Weights of a small image classifier.
Data: trained on capsule endoscopy frames (Kvasir-Capsule), 42238 training examples.
Rows from block 6, named by matrix and row number. Each number is 500 + 40 x the weight over the matrix's rms, rounded and kept within 0 to 999. All counts start at 0. Numbers have three digits each.
# convs0: reduce pointwise conv (model.blocks.6.convs.0.weight, 144x576x1x1), inputs 144-287
convs0.4:512457478471422523543479448524530441427487564512536509477513525454506447546476498488505499458538476501468470491435484497419502541414536498586543588509481431485527528487478478491505470444465521489498440507550456558434551521470529501510501513498529532491559623382543457508476561556541549470518399504527502508513465601490465478486533489502519463525519470487567484472528515525511505507556466495487494502498546542435516489440561467483461
convs0.5:481475518516515468470520425495457457515569471503494515484517411501461487532489463486434531490449482469483386463494541510571469502518478475502530496487567525518592470501432518517511436456496505485526491443505476484514576478474533564490492492522578495563482473452430491552489501527492491507451475501575508451552432571519508503452548490448550512503471502495495441447500509529488472508484516519531529456487468501430421527518559513473600
convs0.6:538476596497522517547496521490504504589599520435574450526450503494490556548552553453517494519486547482509492489490499510498506528558469554487501469499537455461460533407508490527549534490524575475552540567515442467490489477491466547518562484477526559504529538478532555469569523456483472535510524543489521452566481516495538493474528490486500472495537527517436496485513534594448509551542461503525493560581472520464531455472486525472608
convs0.7:521542519498537535472482448461513494441441502467491492426483639503540569484420497524419572450546466431477458516479474541557490529451627529480506583483498480513468504462476531469583477491465434456384427505471404504471499496554511520526523554459568547496547483541413516495518468528463500494478495510486499461533513488500493453477540449544475507466433538533516493557481512518488545528474506501525491487509459548514467530434497478519519
convs0.8:509497404529527531466519570518480481451462545492564547538503496429586566428544528562471495519480475435536497486463584454493438479480517496469535466577579443524418450455503471450519483487428488469592450543462522588533501458536456467505495480517453567445472473481544554442567453472543477478504481571520483492520544452526460476421522501417446405499463565529515522465445550490459533500503453507502515483424482496463535482439460534484489
convs0.9:586520506505495460530490491472463502446577392492428544485509524539443489498510528469542522518475536469514525458577473520440461459527465458506564534490471483502520559481529533475512499430556442550481505529487456474536543497474549537480531470467421489495493545462529515548535451495539527481513452457461528448449513469498475507464502400438528521501529481522472542456508487505503470529492539521583447492491543571520553532511505505435502
convs0.10:466484569520509461457467520496437442445546503408484458517478378554421539513451452510536495500511571523546492488526566502480433480461459448484531502485501477513540491414476532533461491490511571536472547514490507457452546478496533508471515466503557508475497445523512552512462424419560501499515524494462525497515477475513428494456449535534527488503617521526520499501483549560533476454453489530519540502446548494435451507503533477465592
convs0.11:502542491509465535482438510500579507501468513489493397555498359431523497422439445501559561467541517465519457447518524470505504525498484451487499500557456511453483478549527462465485547488464523496524478409518458491467495562440486565472541515534416431503452533488499439506504557462466482535513496539509498542463466412429525499444428425488476468456545425464589485508451523471468498524454502519490528448472496487515583454472454485545511
convs0.12:511510481523465470504466542472466439515482550505548570469509531483467455500443477465452533523522514509494529421527457464470409551541486456561511409466538455499411489461479538476587532455548476437490604577516487462452470460467457488554472480441434561433526513582437528487573529523575548560487502536488505501509554520485491470544409478504484441521511487554456515500502512502516557462374501531525483472458522517499502535437490434531522
convs0.13:510531482472513526426513501517467457413473469492519457558482414543461539436533542471490487451498492485523554520555496491543559506483449440515538457501514491493473494515518560488536489483547500483509420485453458427399444560473551520522460480574490562452514485501472521406538500538453577527508446451443409561467495461464504482510459487508524547482471459508463507463554520499395524552495448408418570508490488520543468541497464488468452
convs0.14:511497464447477514511498500429515480552516542596512500436488547526514460492565536555552527448506508509477576491593519523514490481457469548451466524461565492467527416505485536528530579483465535476504461597502470559478471548464465555487500505508480485528535516513513516450567493488517470522519597430522522554575469545530493433528520515459522505511529429454464468474505455566466530558563478512497513517470502487528460451472476455484418
convs0.15:484576462495499464493502499465525555420533518532550483455585541484541509544500469475441522488549504428473479517466482539555503498538460549509571502501486567437518536490418436562478514511465563483582510575464462406582528487491546588510497482445516459479478459502476526589477487483489481513540597535514510561544485528528480502542568438513540560529482555522437453506546544484559524532509507491420514488446460524470507481496474462494493
convs0.16:504484502584462494557521493499466565471478513503447453539494455576544452475473497517463444499521501496454452482486422498478479491498483605551539524433500466524461463590458453546474486414538553444499488542480451484491500486492445460480564445450533497483455461473513476446582506463503511499460414577487492503491510501561507490497439472631480492457533519471564456443512518496504488495480513482421555480521479442459487543536501519439502
convs0.17:416552450480492499508479506437456491493492452547554507501474441521437544544596511462501517507455519432543526555470443488492526472543516450592537556478546532431594492480492565445427436536555540510511434539522523446554498504453436494505499532441458484517507459485523437471494545544428560500525542407501487498474478510539584541487530533410527531523510468540515485555523444539533584549434511448467549456459499523465561430506456483461497
convs0.18:433531487529520481481514489525462490526417511440488491583499490427489450526506500571522405491507535491475394518583445442454453468501470536560470525470481500536565520542431451561530537539456471474516579508510549507519452517477501512488462521519518432508505513492459563471481501526542497558480540497449461529522428528526490479441516515450554511489497422474499551484461538490396524537495503487525438478457461458544534512503516520512506
convs0.19:462433523482447538471522491542558548513489429543486487588565497548564509509477512444518463390455536495438529554536451483520400430422510566514477502539501486513479477496600527558534471563510451588446511491428457533503463539524523451509469469506479537516476538513517479577564523588496476474475474479488598569516437430525493473481488536516458484545460399484533455520480474498457470577520527414440412494526435480485493484553466437481505
convs0.20:482588455554476512539527503499479521604491508510433464452493545486566504477528484448443535547506393540469476504475533448539537486459478458506444468448512477481455533462543459458569559545517476543495519546465558515548555499450490443515475509486417490543493418486458547359532503577497529439514502448507552549545509440447520421555434492476509585515474460445505535468412496455428577518462542500513539516631528501517547445456580472529504
convs0.21:492531491561521539455489480427434504475514471511499575543593565499485477578459533528567483499518453569508543468481571533545552500496553503525460465505479487490466484440594481483501548562570505512529498511453529435535574497536466525538554535477542531580545479497516435548601492511526494553475517492538506462516588473502484579444496477510464501449490553544457522540508532386553550437451459531529491481491474486497490470576511517520489
convs0.22:480465437502493540494486518474520515473434584487473475523461484455504392550497479503474490513577405424506526509507493460534463552502467526451574492495544472608481524507403564518504475519469501456467479516519446484418404456496452479495441499477438463458461495547481525451504488459537497529559501507458423458427547515597464508539465478514437512484496434480486515509430510537439443511478454497460423469504516443479489563483467468555503
convs0.23:434517504517477510483488465491553486474438582491514544459514481453479368528503526574492486485548517419510457516499519522486539548418491467538522488456514439395420421517479527494483511421456579495491535465488482537468508519582491507614530494525513524556541524600437492526523489503501542475479544559452443525455531453513468512483515509564509567421546563461568489474559527519507525452467507506474431515493517445498451508495510505536491
convs0.24:608444533507493555506467539494474511511561560527525487486496502472491511479476475531481488509464539462458455480521480579563437582532525529508527485519546454574507501415510521548473513424527462467513478510489546485526495468536500505481486486453604494466546487563452564513534561507500571478445480502461465456443541512550512537520524569497435604472459539440538507422476552451526498462519500570556509488467486494432462568549555448509557
convs0.25:464552508501518482556477514418433491503535548543549534516564539500456485414534451534440518418482495465530533529505471456475597414526444481505545438554506506514533559462463532559491480580503505471603472434446446474520521601595557498540486511420516540454456493487415481514490516517483512444489479507509548544380479563479479578506446493460452486568487550522512468485486471467516495460469484463483477478558532493448485528494481450460416
convs0.26:515461482534472431474497596531500559470554495480464503529449508489503499495394469503486572531548529510582552540505548536440518481473533553551498439490522502528565486463556484559471465523423506519483431514461499439494458484495650526442527510501491565526525520473457561457501518447557559454506385474466529547545474495490474539454481556462467596501530479433545505491483466480512437403423485533447479514452501537480501507479465475441574
convs0.27:478481507447555465501431474507488462542481511483593524489511427455484503487499517437510514485459483495486544504512534540511446518478470514554512476491523511566573515474497471532471437571451534507512516469433540515418392479447589536430451464502563478528437475499635517488487433518478479477510430522490509454520497495486568456473512554413462641465489498420459507505531448542448435506443458511497466509510424504444548482509522490530549
convs0.28:476444457497442448489495488505450469481523474443488421470528510471430478465546507401429492520456471544461517464534429465448533483601394501518465548487436477554489570481461463581497563474502447458537503450520420425544472525505566505540461484497506535498440430576449445446452411501465504413505445544479474506475503529473509496485587553537471495474440460484501437570483463534532509498489506506508517487477516530547546484489471484481443
convs0.29:458558514514574461452523519508509494428500512574508508575532564484499501501452477638493561467518503504548513510489543522555503463453475527496473515502478487540490548558522500455566498487506527473454452566531515487478455546586585446537483514525537509529501472485582489537478540560490601481459492519450563478536479457545465545501503463408543547476491507477543522423486484467453498485456491493492474530523497472452469517488560445461450
convs0.30:552465525519502480506448513527496463482505490500471465476402462487451494513488477537435492463454502525508529524557488467491519519524510478462439473483512526515461551457502566489515435519504504469541467475487508466471492492583482464501444594508518501459468525577523505478539495484522511510497490453435511443499491522465556485431500530460524515481461492426467490503569446540464446530558495489492498465498550534558461539469529516495536
convs0.31:510460480440493480537531509499469459514499485473442460541512552482518437556536466488488535512463509449491515510506460538432502594469524500531517487505448508466503482486483513449507456505537496554565564522519491435523429557549483493455473448527478495480461495515462462461476535562566540414531478441501525477488460513529455463481519489459443534508565506485471518474489510452499543457514460559491543546529543450475606435534508499516407
convs0.32:447484525479486454498504513487535527521505536538480463500461556506456507471466513405466517525504449446510443520468485459497513526504494460476516485511467551492566509498458483453488469433448537532566478451501486535494434536552549522561485525470587563506398432434444438496482504503454472499467500531540460513483493523462465502501501504507488426500494507498467488445540474535538506488511541459483479539533482583557433440472488449464490
convs0.33:514555453469499544521534511530562602452457475528488423531534498483515591513511551478492473513468531489524562463502475456536452486469564503499528515489483538452505513486505489506462524429495648557537489543552463536471558481508535475468497447501516517539469540526480489477487527508598484502520516512544578487565611451469561501522496466508493493539484524487577481494505556571420537546576522500553510490505515495533487460573507527491564
convs0.34:493545508478456488495471469498510544400584560506507483510512559464487497513547431498422543490453547599505500511516585567461505508429564443586531568533542513485515496479540567488496551503535536545420479470502532507623454491580498504531551502434518534513467465572501490462498533534433485475443490460492580511483517467541540531511591500467470494537426534512534483505603494535462519475493475420507514478476519522496498505527547567507492
convs0.35:476525618470522507479473468478504464582466492603548492530483475455523439495581469518476470495485508505565487467438489485523430508399507480541502551454555459491460497532499453522600535538496552462453587419471536521501496520506474425486464425515505479464561451542538459441524453519438520553514476513541458501447531488515532504504534528446454494531527438524501462471479497491489551473441537518474515478431528494487507544460444456588439
convs0.36:489501596517455420511538563504500505487495504495468449587552433452533456556472458488494481458509480504447561476485400574549491529510453506544545468483505447467496517536493456505502390461543452453503478562570523473535491537425545535489450484502465491569481449455541478480503485528457492565460497489480492434433500534517535439461432484556514517438477493465530493474444502519513519474494488455482562511541536496430516484516520498484482
convs0.37:511434507436478486523459447540566492457483500494580405430458529561480491487501505552515470483552454487477503469414403474499523517528474469481474532400493499467487519492571414505475465480505511525512494437466428565559448475514517501533440502515473486485478466489508481524453406528473469482496610456443516480504480519454543501497527508502515589464465487547516449559490425525529444475483493475469469503513566499502530523512504550429448
convs0.38:484557486462572495528524411529520452449528434411454553470505533434506485438402579510430482486461442592501538494480545470504487540520510443571485615434459535541513518490501515453456557501513487549524426518526570450514470508485495469494467538472556521443424506525509511439490462521441482439440441498405567525494475481472531510527388526519576515489501522509500462411524499493552435518553473441531502477477507503483480450512545602477441
convs0.39:502563500536513475529503480494436458458438542537490426485501523519510437498532534554565537447492510480495471560504501525502530528468588511489555477556439465468509469594454453516513501530580464500454468491563443558456465501537510421538512461527467611461469477446511463480517530455451520523541622487479551561507550506534480516490439495477494537506491522449506478457477480454405557465469434572476400488483570548491475451425486559488559
convs0.40:489509532445445491461503509499462483560441503504518457486497477529483487459420526517378511568363457505521495515497548496504477542479499501552549529455497433499546517501466452483522512545484564492526533478463440516535494586535576439528395435600522460502442506492492456441451507466453472500513489493497533518489485526571455500580522511407482455543468478490527505487462587502446483519532508502509502503534473489523527455543452498446467
convs0.41:527407539443420477514473465433538483549549544522492468464469438419515474527511510519474525549526494544567461451445435538477475560371428524535574535467474450410485465471534490548573537489462442565489496519514421489530483526552533530512482489444506480513412505470495531541539483527489506543478442484468456532531448512562477491474592534455521512496460477479448520432465501499510499455477510571491410533480407483482466483499512520537532
convs0.42:508484555454477492525576576509462502507501494474491506509476464501490524540514427423540483551522457492427501488435490521485486480576471560546524434499469464554488510460509493557519415494530504543477526511487482533433517417484495566438521508553548482504484497452533589437464476513523556472519482535455466495491532497589544523470462527521506505476524502482507449537443430478462528484468489541488484534501498479526540529409571503540487
convs0.43:546481420504507466512484526537468503523503555483527455436481462474568491476416532509503496479481485490498515483540490555458508528514461507537544493494484507579484507493519455495519550418514510464510514532465464514513452416526557552509488513538551527511493526469430485457482543411516585538510452510559480445443560473536544500430478481505517512512476441465535552478493462415507494507496491504425431537494555452472435499450559502495476
convs0.44:540458581469490489492467411452543525500499486548518539469625515607470518486482462498582484566533509455486537468534593545483546491479435571598470513511473530524581535504505461474466522521532552509492495497472547504481479484465483488474488499474542474525488511571498451524474433572537469459517492584491486487497488563493483545538475529610547518414543436552470507488441543408504504565517583518520501510469515458477568527578472521531479
convs0.45:581586442474476466508551478414451446482465473507464526532520529535523545536423492558447549497491427478449479520482525521565522508535532497484465473441502488467501410485433479489458495531491412513458440497591453495463464465503464459497415450414492464490477551566453574536532579488536500557480476468440474444585493501427451494468481517550489499504449505525462450529473545489517516498455487554591515444480494490521478520510524509556554
convs0.46:489493484472551471496478538442488505474511476546571423477487497433474472496511515460453563553497501531447505485482543545583489518498485483602540528491442468482428465535418422551434557489417479535508523467608486489396534411460442506483464586489496513533488509473517465465456517590434546610473484497544461485446551509533458482414481492452524438490533484508459507530509462504513547513498480489499437525477517577485492455480501481508443
convs0.47:487496511496467465461431534545491554518492522534526575560490408478473477525471428539538498437548614465547527529445465458465509515483549475501486581546449431481495463545527505506541453526462555475554483487600484579551559519548532453504561484489515489453482534469462444575544486466518467489489462452516605460575543472500542493471498502529477430463487555474534490507479518593537491504442477497429532546469509500445397478473517472476481
convs0.48:481510542533466488447490485532437517559554425534582413527526536547452489468504495513484482552520521543520532475480489458424454454501495463476442450424480473536501525518418518447556470480458514520524480531538514536517520534486498463511462428516477501540519433451513583489530472498538475459487458467510533475566513420534487470489407528518508545517457487532490470402498514517489466498507496507538490507504493497443529524537572462516512
convs0.49:488498466518502471455478518541522425480470540532462543455467440490542568471466475508506525555539497499574435518523604437501483476540454464469585517450488446511459461487559545509474471536549541500498507491486460564543519471503480554445500506487466508525550471454426458482454506506488522496509495529510539446562489487535531487517501451464534532499503447491517481490485502485475439512495530518509502506456448502463482508495522495553551
convs0.50:472469532533489467502438499486541487541500481486520405530473464492485541454446520527484475477481547562520527497432420513513424505435409530504487523460455439442467414528545519531579531373435494503508524468527491579494509476531505518477463431481543512509494471442539556493497513523486449526456583505498458486528525507501501428508454520537496570444510481506502480483581543490483481524435599472496485516536452454415473443580477486421507
convs0.51:511525566471477564492505463493488503518617515459469500509496486430511589449588531523471458560456611517473476437450482454481519522465454562543514488417449514559564527533534491479503565493539532538576505483475496500565493492464563554442488566498533519543511539510464504486525528535459483487483530488583479496469498546516559482449453502465503547463482510476519545472542537492513493566488588515492534486513510452534583491478459547434485
convs0.52:479537510439476446495464498518472442443581529581569458494486526458547473473525484527500437516562504473476520534511544536550551477493474553523437556486499487535534510499479502498495479530468572562599424465496498486560530490528501545491465482579517518592566468512484491490549540512492488511459493554532473529529561514528519532466515479514508539505434545527451533465450501505553481417446479516510476510474567481477514441479568512530488
convs0.53:485449497468462520565491448479587584535524438455497457508454592415550542558523595473537502609503585475492521517509623497416479584519571503465454515472570477477457489509452451400497529534458555462494547507469496532525513496437434494545473478507480502521446539526508520560538457454466415419444456475482501494600541535496517542479534514484517495496461433454527451519522515511453498526524513521480507441493522439451495523584551463477559
convs0.54:541462426419502519481524445465593524552417469432461533481494499521527484484544467507504405477527504500449442453506472473517488522480540481542481528432466455479532424503499542515536464474441502533519585517493534534556408595482463485552474486523517482485516471511513470416480486450469477451546480526497553539550529476514496523561537462588497487439554474444541523460509525528505517491508555425403549540447464464529483517482501467516499
convs0.55:470481574503465498537463535507415523533511490524501471460486448485461467525489516523513478488455516469505488489460457450508509452527511455599491500503440495551508496517443481489503467499383457551516478517508563456488481552458512465504481443503534449551420456397554562488556512526473494530460561476484425513448483588545413494520459467499539517406554544509490505474504535519492429488428497444518449423543524408547509514494493548458548
convs0.56:468547591451523502463457511417453494518484484521494469502532570515461495461495529498512508490508532563526526476427473500483455473572493530480443514506491489517557530553502496476513480513560521509424522524548532490506447458541527514461491535453588528533454550563537545488493540531473499544462458470470511475513511522469475542452572442540535509385490514528470513489486526442558513509494515523576569477550556458492512459470550521509449
convs0.57:544395471433525524488556528511505503479536522495523481423473552468449492481480506554506501472437526521573434519524530499390454463496465542518508528426522493448482486456565554510569534535479514414509445477476431479483505509485494507535529551557517528460563587522466528448519528539483512429509554415506462542523537542434490534477461518533456537431478551499483490534488438568500507553522473502418561500464471547524496473428433450486411
convs0.58:510521498514530539484470520489534512554465448465464503531562444517590561518504513435492460462500406510543579503529473516512477507520479485475476457520492619508451482439436512469487435553525546473496488549455445497490530465444550531503542520503529506471533457387499492596442520441485448479532538489429474537488532516441571550478471545478557398621498498500571459560488422508540455461531500485442501490483488507543417487524591460486453
convs0.59:557461494500509468484504424484482508481507498450441472517485517534512560513500485516510503515470478486475443574530469451503572476510554474476531515468497542508503542446535556496565465501452523477535440552476453478564468509568552505515460546535530506481472534591465454453533476531477504521454471502488487494508536528558475528536550501447455486471506502566515476463461499568475451502440501481524476524567475544441492501475525515493412
convs0.60:458513497499465517524422538462559510490494466495520462493496462509437524489477518484559540476466445496544538561550485513557481547534471434453490552440501512484455487487461566527448494450425607478580462433574438507502417552555495489476513421510543516457468548467476485499465529528518469461504452622460492528538541510537513545417488487538432555461492511503478516551526461559470491514493492488480463435438487480551470478548487478476540
convs0.61:555510453467470499528496511473439541522550508463508478433456532501517453516466484481550529526470557540491519490509528461477520455466499511547484542497537463460556497477496446469525483504504512552510507489491498513500519510439522572494488503506464498502512494445474568501453493525562459550438492535474462491478465581520525518435450490444571511489507496503572514493484393494520452471509442497562522487427551457474557467559492508439452
convs0.62:477519419454482508504495481437488447546450442472440455481490488499540484522532466440495440430443402484518494482477515486475480461452471588585462547497546468471489501542484534516415489465529525470530491429516424500438446450478508456503487569567450549498543525503533473550549494474444491482458523464505434498533490479479499480519435540554507574485524470543436514445461571479504450471521402397482487503505476529518495482510496523482444
convs0.63:476482551489514530461551496529542521474529563542471482544519479487504526538507496523524503483475652465470491456501455491482470482517523533457461497509491509469489458465475472490613502497479509520434454502474504517598574542537522471525426490502563507475529460531491508477463429495466498450538531436507527471564412504488472468548454513542470495554472530470545387488479432474515467454532491495479452528478546472488439451470443475523533
convs0.64:518496559505453484449490560393531464500565490504449552444479598513414517506471469437522466501469465515467532497506530537465431445462514455554396510544496462518456613522552519578448502474543550449522549484478490494447547543457501558462482438499542466431461428443578500536459488529499469417508507477474536448543498514496536485454454516536580458496488516533521478461441567405474506479421549467523443530495487499487566575443500510560512
convs0.65:525537564532525524494523498407491452434464464516568460444560511489469483500449489491555556527464536536506560504535516529499522500440579561437488465550551434474565440501540543497518537506570511514528490512564479445492428483472454479467570530505533516494533544489537450501455544464389493445446465524509473488561492495466467528516542443534501524523517536489508461475534463549500478496525521512513515460537472476498512520446551512537519
convs0.66:493418504588579550464487412499478487550506465455579408534396456507445460491503492512503519454478473571486518487498504524503543492498450543608538451568447517568443520544480436560401509533485525553432543557537541525465491543441443505520475553544553575509483489464502474544475493511521505538465458498526500522478462459485482513541453561501462553594483428495486466487423498512509579542449515472526493471592458480477584475515494477612497
convs0.67:508462491499529560506422530452526525458566489529496570464573565452490518601430495488525480506401576527473515534481479479400505516523519491485598470538545490523474534463544517428562469550503509517490445514469517499573559502535544499563505570493529550512549514517494524601488475527517538566541539520453459464504519491538458529485524463499515515490507543513478542499538499453558529476516463590498495498481478492473471493461451494560484
convs0.68:418577446508495541491471530497444489534468527496529504434542525495500517503519536453500510525488507549574550480503484471554486534550478529478556558505450454537575509515464436508520525531489494510443546523568477481653488538567553471525598464506508481469481546419529506414456493538520523575482466500473489489432562624498465516568509514585598494541518497535506450463535470428515513486540528476458540474497470421551442524465445539447528
convs0.69:505499472484461538469443476513431503496495550481419477511458518500474430520556496511516467485571492478508500519482513449459494512512421477538490468479507491560580542529448463529532497464564431547470532484431529479532438437511439454491464499508479486490544508442513563464464411447532488472476493463429476501480524517513494463509487514487475477513576457540465491513559497582524470488520431537474449548539514502489472491548469551463511
convs0.70:475486523549516493501516513509520558446447527498559452534497512533481467462444471490498572472528432474530449530467455452458514487538487493492541486470414503491520574499544413453464522538504486534499481538601452565519467485542456510465498481468518582536516473451521472463525491484526490482490456542499453483461551485490463507559481441565477499471503480509656452505497528482465479519473489512479565483541497502479430507511520474450527
convs0.71:563412503509520463498475431514530474476570465509437509558472424483502492459520518517491458443509468522514517474441528476476548520463539490447495503475550536452573547491500504478511505493549432449469494482446489522434473429486451498489431535549511489455526480535523572441530586476525507457474488529524466511523536463517510618555465494471547499478485386459487500516507523428466504506438564506567419559448530492473512571432457419550448
convs0.72:509479543595477502538483489535495461457561484481431546579477496558517530491525529417500498416560371443516512481576523515417507519485485553450482439533499492473491520530532527505557515524514453540490466576479501529463458453496519480516515556514486469519623532471525532549443504568509526551462553474488482523498511452472569553474522471496474544525503492467460493513513494529513517524482463471492475565471457532591498446490466571529541
convs0.73:466460481436488487500537396504477516455480525546533414453406508526470506472482527568451441483550524481438478538523448517553549445512521522477499476489511462573504499531536470516521449469511465494576412542460448447528473492622477510464515491531475544474525466543489397426485508515511483472478524491522538518434527515578547500514452554490475506488513405500462516497453460463466512478524545502511492489506459485479445539469472516467411
convs0.74:498474454487503505479607516527492594509509461551528466471527465525508517527454516457507495620488484521583463487496564422565442482480515480512493536473507481513508510471481471451507494482444513507512488476522462551508426497448494497518472504474448469592463460500523471478469460525455537559538528497483559443503488432569538511490520501483447402444460485557443508474461513531482552540577462492469498598516491538512490478466499470385500
convs0.75:565539461461582444479514484443560505472485414478463549509533462463519593417481535475466480477529525535564535445487409556476557507395525510540527529458459508471519509468539442493449548448444570499552540457490464498509522516475483549489471516485524539472504509543426571458490506553508514443547431484470545453591444439530549486500496562481534465485539421456495488518540408516468543497466551567468472485491498546523408432479454479517471
convs0.76:558489534471520435539482535503437473441490519466431545553499543523498487539433479456503464524487526526515523514531508471476510471528505487542498425553483500449536610444472474561499459448518487547497536516545446486479509556473505498529516517485449487497466506470525542536475506568536473609513501433430576478539498528437462500516461493458496480481521472503547538470560486550576536540458494566460497484422514536471540478446477464467487
convs0.77:483519507509464448487487564488503484488502563519465519453497487507513476562446462512517472466480458419488513492443484507513555515551603520592539527526456496512433498471468613551463463420435489452492437490484512435446541463494521482496481430514508519493492472550461442454507462466532481452450437526483538531489544512543458515495503456458424488544529447533452446574510515571486488473523495425523483493489473471449527463539471498514405
convs0.78:448507518504490458474523453476498480522550489530502448504510492442513468484468504448450486494473433523544495545418502448482421523492448535439527499503493427471508478447545486525506479509504494508483582459555490510449468552514485521512539481492489478433527522412595575530483489535491498487490473548479454502463512455499464508523447510388545457454486485519519516538522518472493487559501549512440470530477424507488455538494516526503480
convs0.79:496494528477460517490553477532464557477490485493513507493493572404488542531516546460466493461488413532454599514530488501528515503511460544518451531502507510446539512519474509528442460552535511499464532486443443524601456495481533541521468503540494410451537505467484507476504420415435497495517503464488468430439589507535525474456467504479510527479515480492459429483471565529546500453508447495453444538471530456493554556510466552513448
convs0.80:462517421557436565516481491572457517531484472487458456494478509529482483538502490456567503507579559564481491473560501581528554528445557536503503460502518462542433450530458487526399535442535488496579427582443555476503579435525459517462499461491470500467560537547505458488463471490455487510490554468500536497539494505530486550541468552562463496540537523496540551447548497472501491450474493507498528437450470460489551459544397578497484
convs0.81:513470508527515460507513485524543463489523501526482615470505536428464410469504554520468525496468506475520601537449508478467487487354420544562538446507516449461529547568557512550490522475509538468443504452519397443507537470540469476507436544434547502493504593432557474460482475537441569526525577456470518560503504511450469516555476479518494589550471493491506505471602477501457468473475491449489517434528465493513462547502460425506540
convs0.82:493462508461530459494499408537467524543517485538564530453479480489525414550444446474469487523482516547513495526539501529369507457547462513458472377471477516535530567458555437500558468580518429403530469517459529501508541450529418511524443503462403474556526499512531423546484492538496534503481523486539453512583428562558456583556574490550505432496513522434495480483504518529477505498511530493484540551518495494474502486463459475483420
convs0.83:569489494501450539502495566513550495542517516457509537486464519490477429545466491568585464468511580492463547527491591453448504551531527543455484521555390466530541522530415462437559491463427486469527595520485477538472431500539486424480510535462415417520500552512533553456482529551577402482550473549542413499528539559458483501472554473411492389435513509466532483519516491456460522489500487562470470502454535447551549410538519475502509
convs0.84:503451472462575477525537471500508507578549450470399497539419517510527621541444469519477493507479459443524453542505521510505550530414519558548466510566464522478515505509498563522499528519466443581454492547502512506549553481472515521461548511491541502549522484494418473480526532473450508502497470489488510492557482511509581469426490499514548513495468490553448535483470542473517518473551548537439472497449471451446460519473511474500568
convs0.85:451465461574553459462494427477562518477594448472432479382494534468490484455482464547478501437442489430500490505520564438474460511489507511404594542457446484451551511488462552528486448509460440462469481450473513472508498457490493476526539502467535483507488488530471518542490496527511541459502501476485465538557540444512418453535496462465501397507478514564422497519542485531522528511529425467492500481495471526575475483528491495401477
convs0.86:496551471440549552510497485533568456421527501548488562428427439529460639475516515503462460517479453501501531483554517475468468450488577419477564483530466510479477549487483557547466444586590591485529435477481576505388465535482417490562518523500456535487457432485492496467545508611481505461532544472593533506478483464457549516603463485513509531492520507513533433498432517555439433504516520485519480476467521577524458528507525519482431
convs0.87:520482569477489543469472447421518545479496430466500487486541427538462540545504529514453459463503423560539458518545467431473452456504546492560487505485497459484621471484534479517478563519480471536425551409489492501468561466490468443551499508442485526493463537464529544429535428537464466397557473451452526535555460484490397517495481456501561466449533505489506571482442546518518500673460490486512554503486462522518504531430390479487485
convs0.88:495532493487400538539431479496492498450526511552491542491505466497547555523504492480508476507508505534458489471539507453439452471572512562491558433541488513534493455474545577477510475498584512480423454495513482471546520529431434474480485487602551417503529515559552438468455471498475469525510458503534501568564483442470536481445595537473477540458492485485605472541543512525559462495456528479487487491425493488491514517500558505506500
convs0.89:396549531477468463454500537512544499454444522439519509507548446443458480470489505502462484464479482539481503513484506423488440535472582472535489513456519508502536532495498476488474486465490475511513520376549523574441453539478445516533481526484429503504506470478548576477465519549552495511498443538485453473606473453521541559555446496408515491528502409458525494484440476582453424591447503471472502539479549450508458467525472473378386
convs0.90:483529541486507509538529442487460489477497503474433536483480510545505512489523503511562484533492591484508585542490500509541487566493553487535476449507485457465433522527539476479514444470514517512514486549599446476539471473448483481482507492500473526514523511473524502457457496526515508592464499477450525479462493484527438534525513510513477523483521472501523568538516513483486435515533503568498494460509448439480459453541440518563484
convs0.91:525534520489455461552611463483458523490545469525499490487442490514466453442514554518480559514508460506494582569494508508517448420522450543479483511483555514514548437485467497513512487499500491542456479510472556446415508438503523481475424451500518478515469484457539428462486466496398498500530519482460546495494491508509539524432515582572550574478476454519490487552512529505439483476464506471505469517518452480485536491534532503438497
convs0.92:480489473544537566462511397530460535556485494498540443444537555492472484470434498583559464488525498498486502448522504469460454474477398461445478474503481550474526456428468444514527481496507580469528511557503436521511431592476503494470435422593364470505458481500437604526491510450475510444493484483406483540508473588499507426518508431526564502473567545522456429451482461464465478471496475534462491504456516501482469528441506527493562
convs0.93:550491479519453471568475497454546489481494418409466467524508414538546433500533507544504514475532503472536510488471490574477467502459477507461493534502518490477465429549503498479509505490477545562464514470484581585512508511467501464462501457542542463553548455522517541493513499505528494484584477567459511466522417456518561454473484492524612479457503506470527524552534477480463505488452510525465493494511604479550545587561533498494573
convs0.94:509385473424443499485528504516531505535608517546490515490503457444476474515492480507485491540454551577437555465475461495477517456467534521583539430498458541518535490561519594509423486512473490511497529485519527426467539484476464552519493534499504479496529565497546502528494571457527517453444465461583445518473464551501536510378436454499566475507423488531454525551505520472486511480475501495479592467534541516484542489477558478472443
convs0.95:517441486488493432534518510443507469444533535495508501505499525517435491459487503455574509546526515491494493516543517510506546499509541576517467460461526555440542563471529545506483453470525486452550554527510519488482542448507470522536468465539488521448522509510529475515516489505573505560497604513468487521406507518497474544528473476538514558561582507505501554522500506505520505469508436524496538489507510511515511538474465513521459
convs0.96:542542492472509523487476492542532487486542452481480571464472438514480550485441490552518505549519463505538562500483431552457532552585480467515520557546544505457544459513491492542525491562560540497511498560526476449551447494477500500542454425483506500531554514497422566533505540476492482547459565454483477488476547512508575551493496549504466548495486536559522508518526480525485527433507495509487532507511482491517504467564556469443612
convs0.97:524497402457469475536568407529475467516466493525479594478503470533508464535489538474468571501507527440461436502568461456452432435492489438498528450443426507510483482529476541499595554518513440524525495525558503502546504540535523487505465517480520554466460577519484501508543509496467425516525475422506511498524477585455437522493495425410459522498501494483600526453526592569485493509529476486520580430531484501479476492510471435489444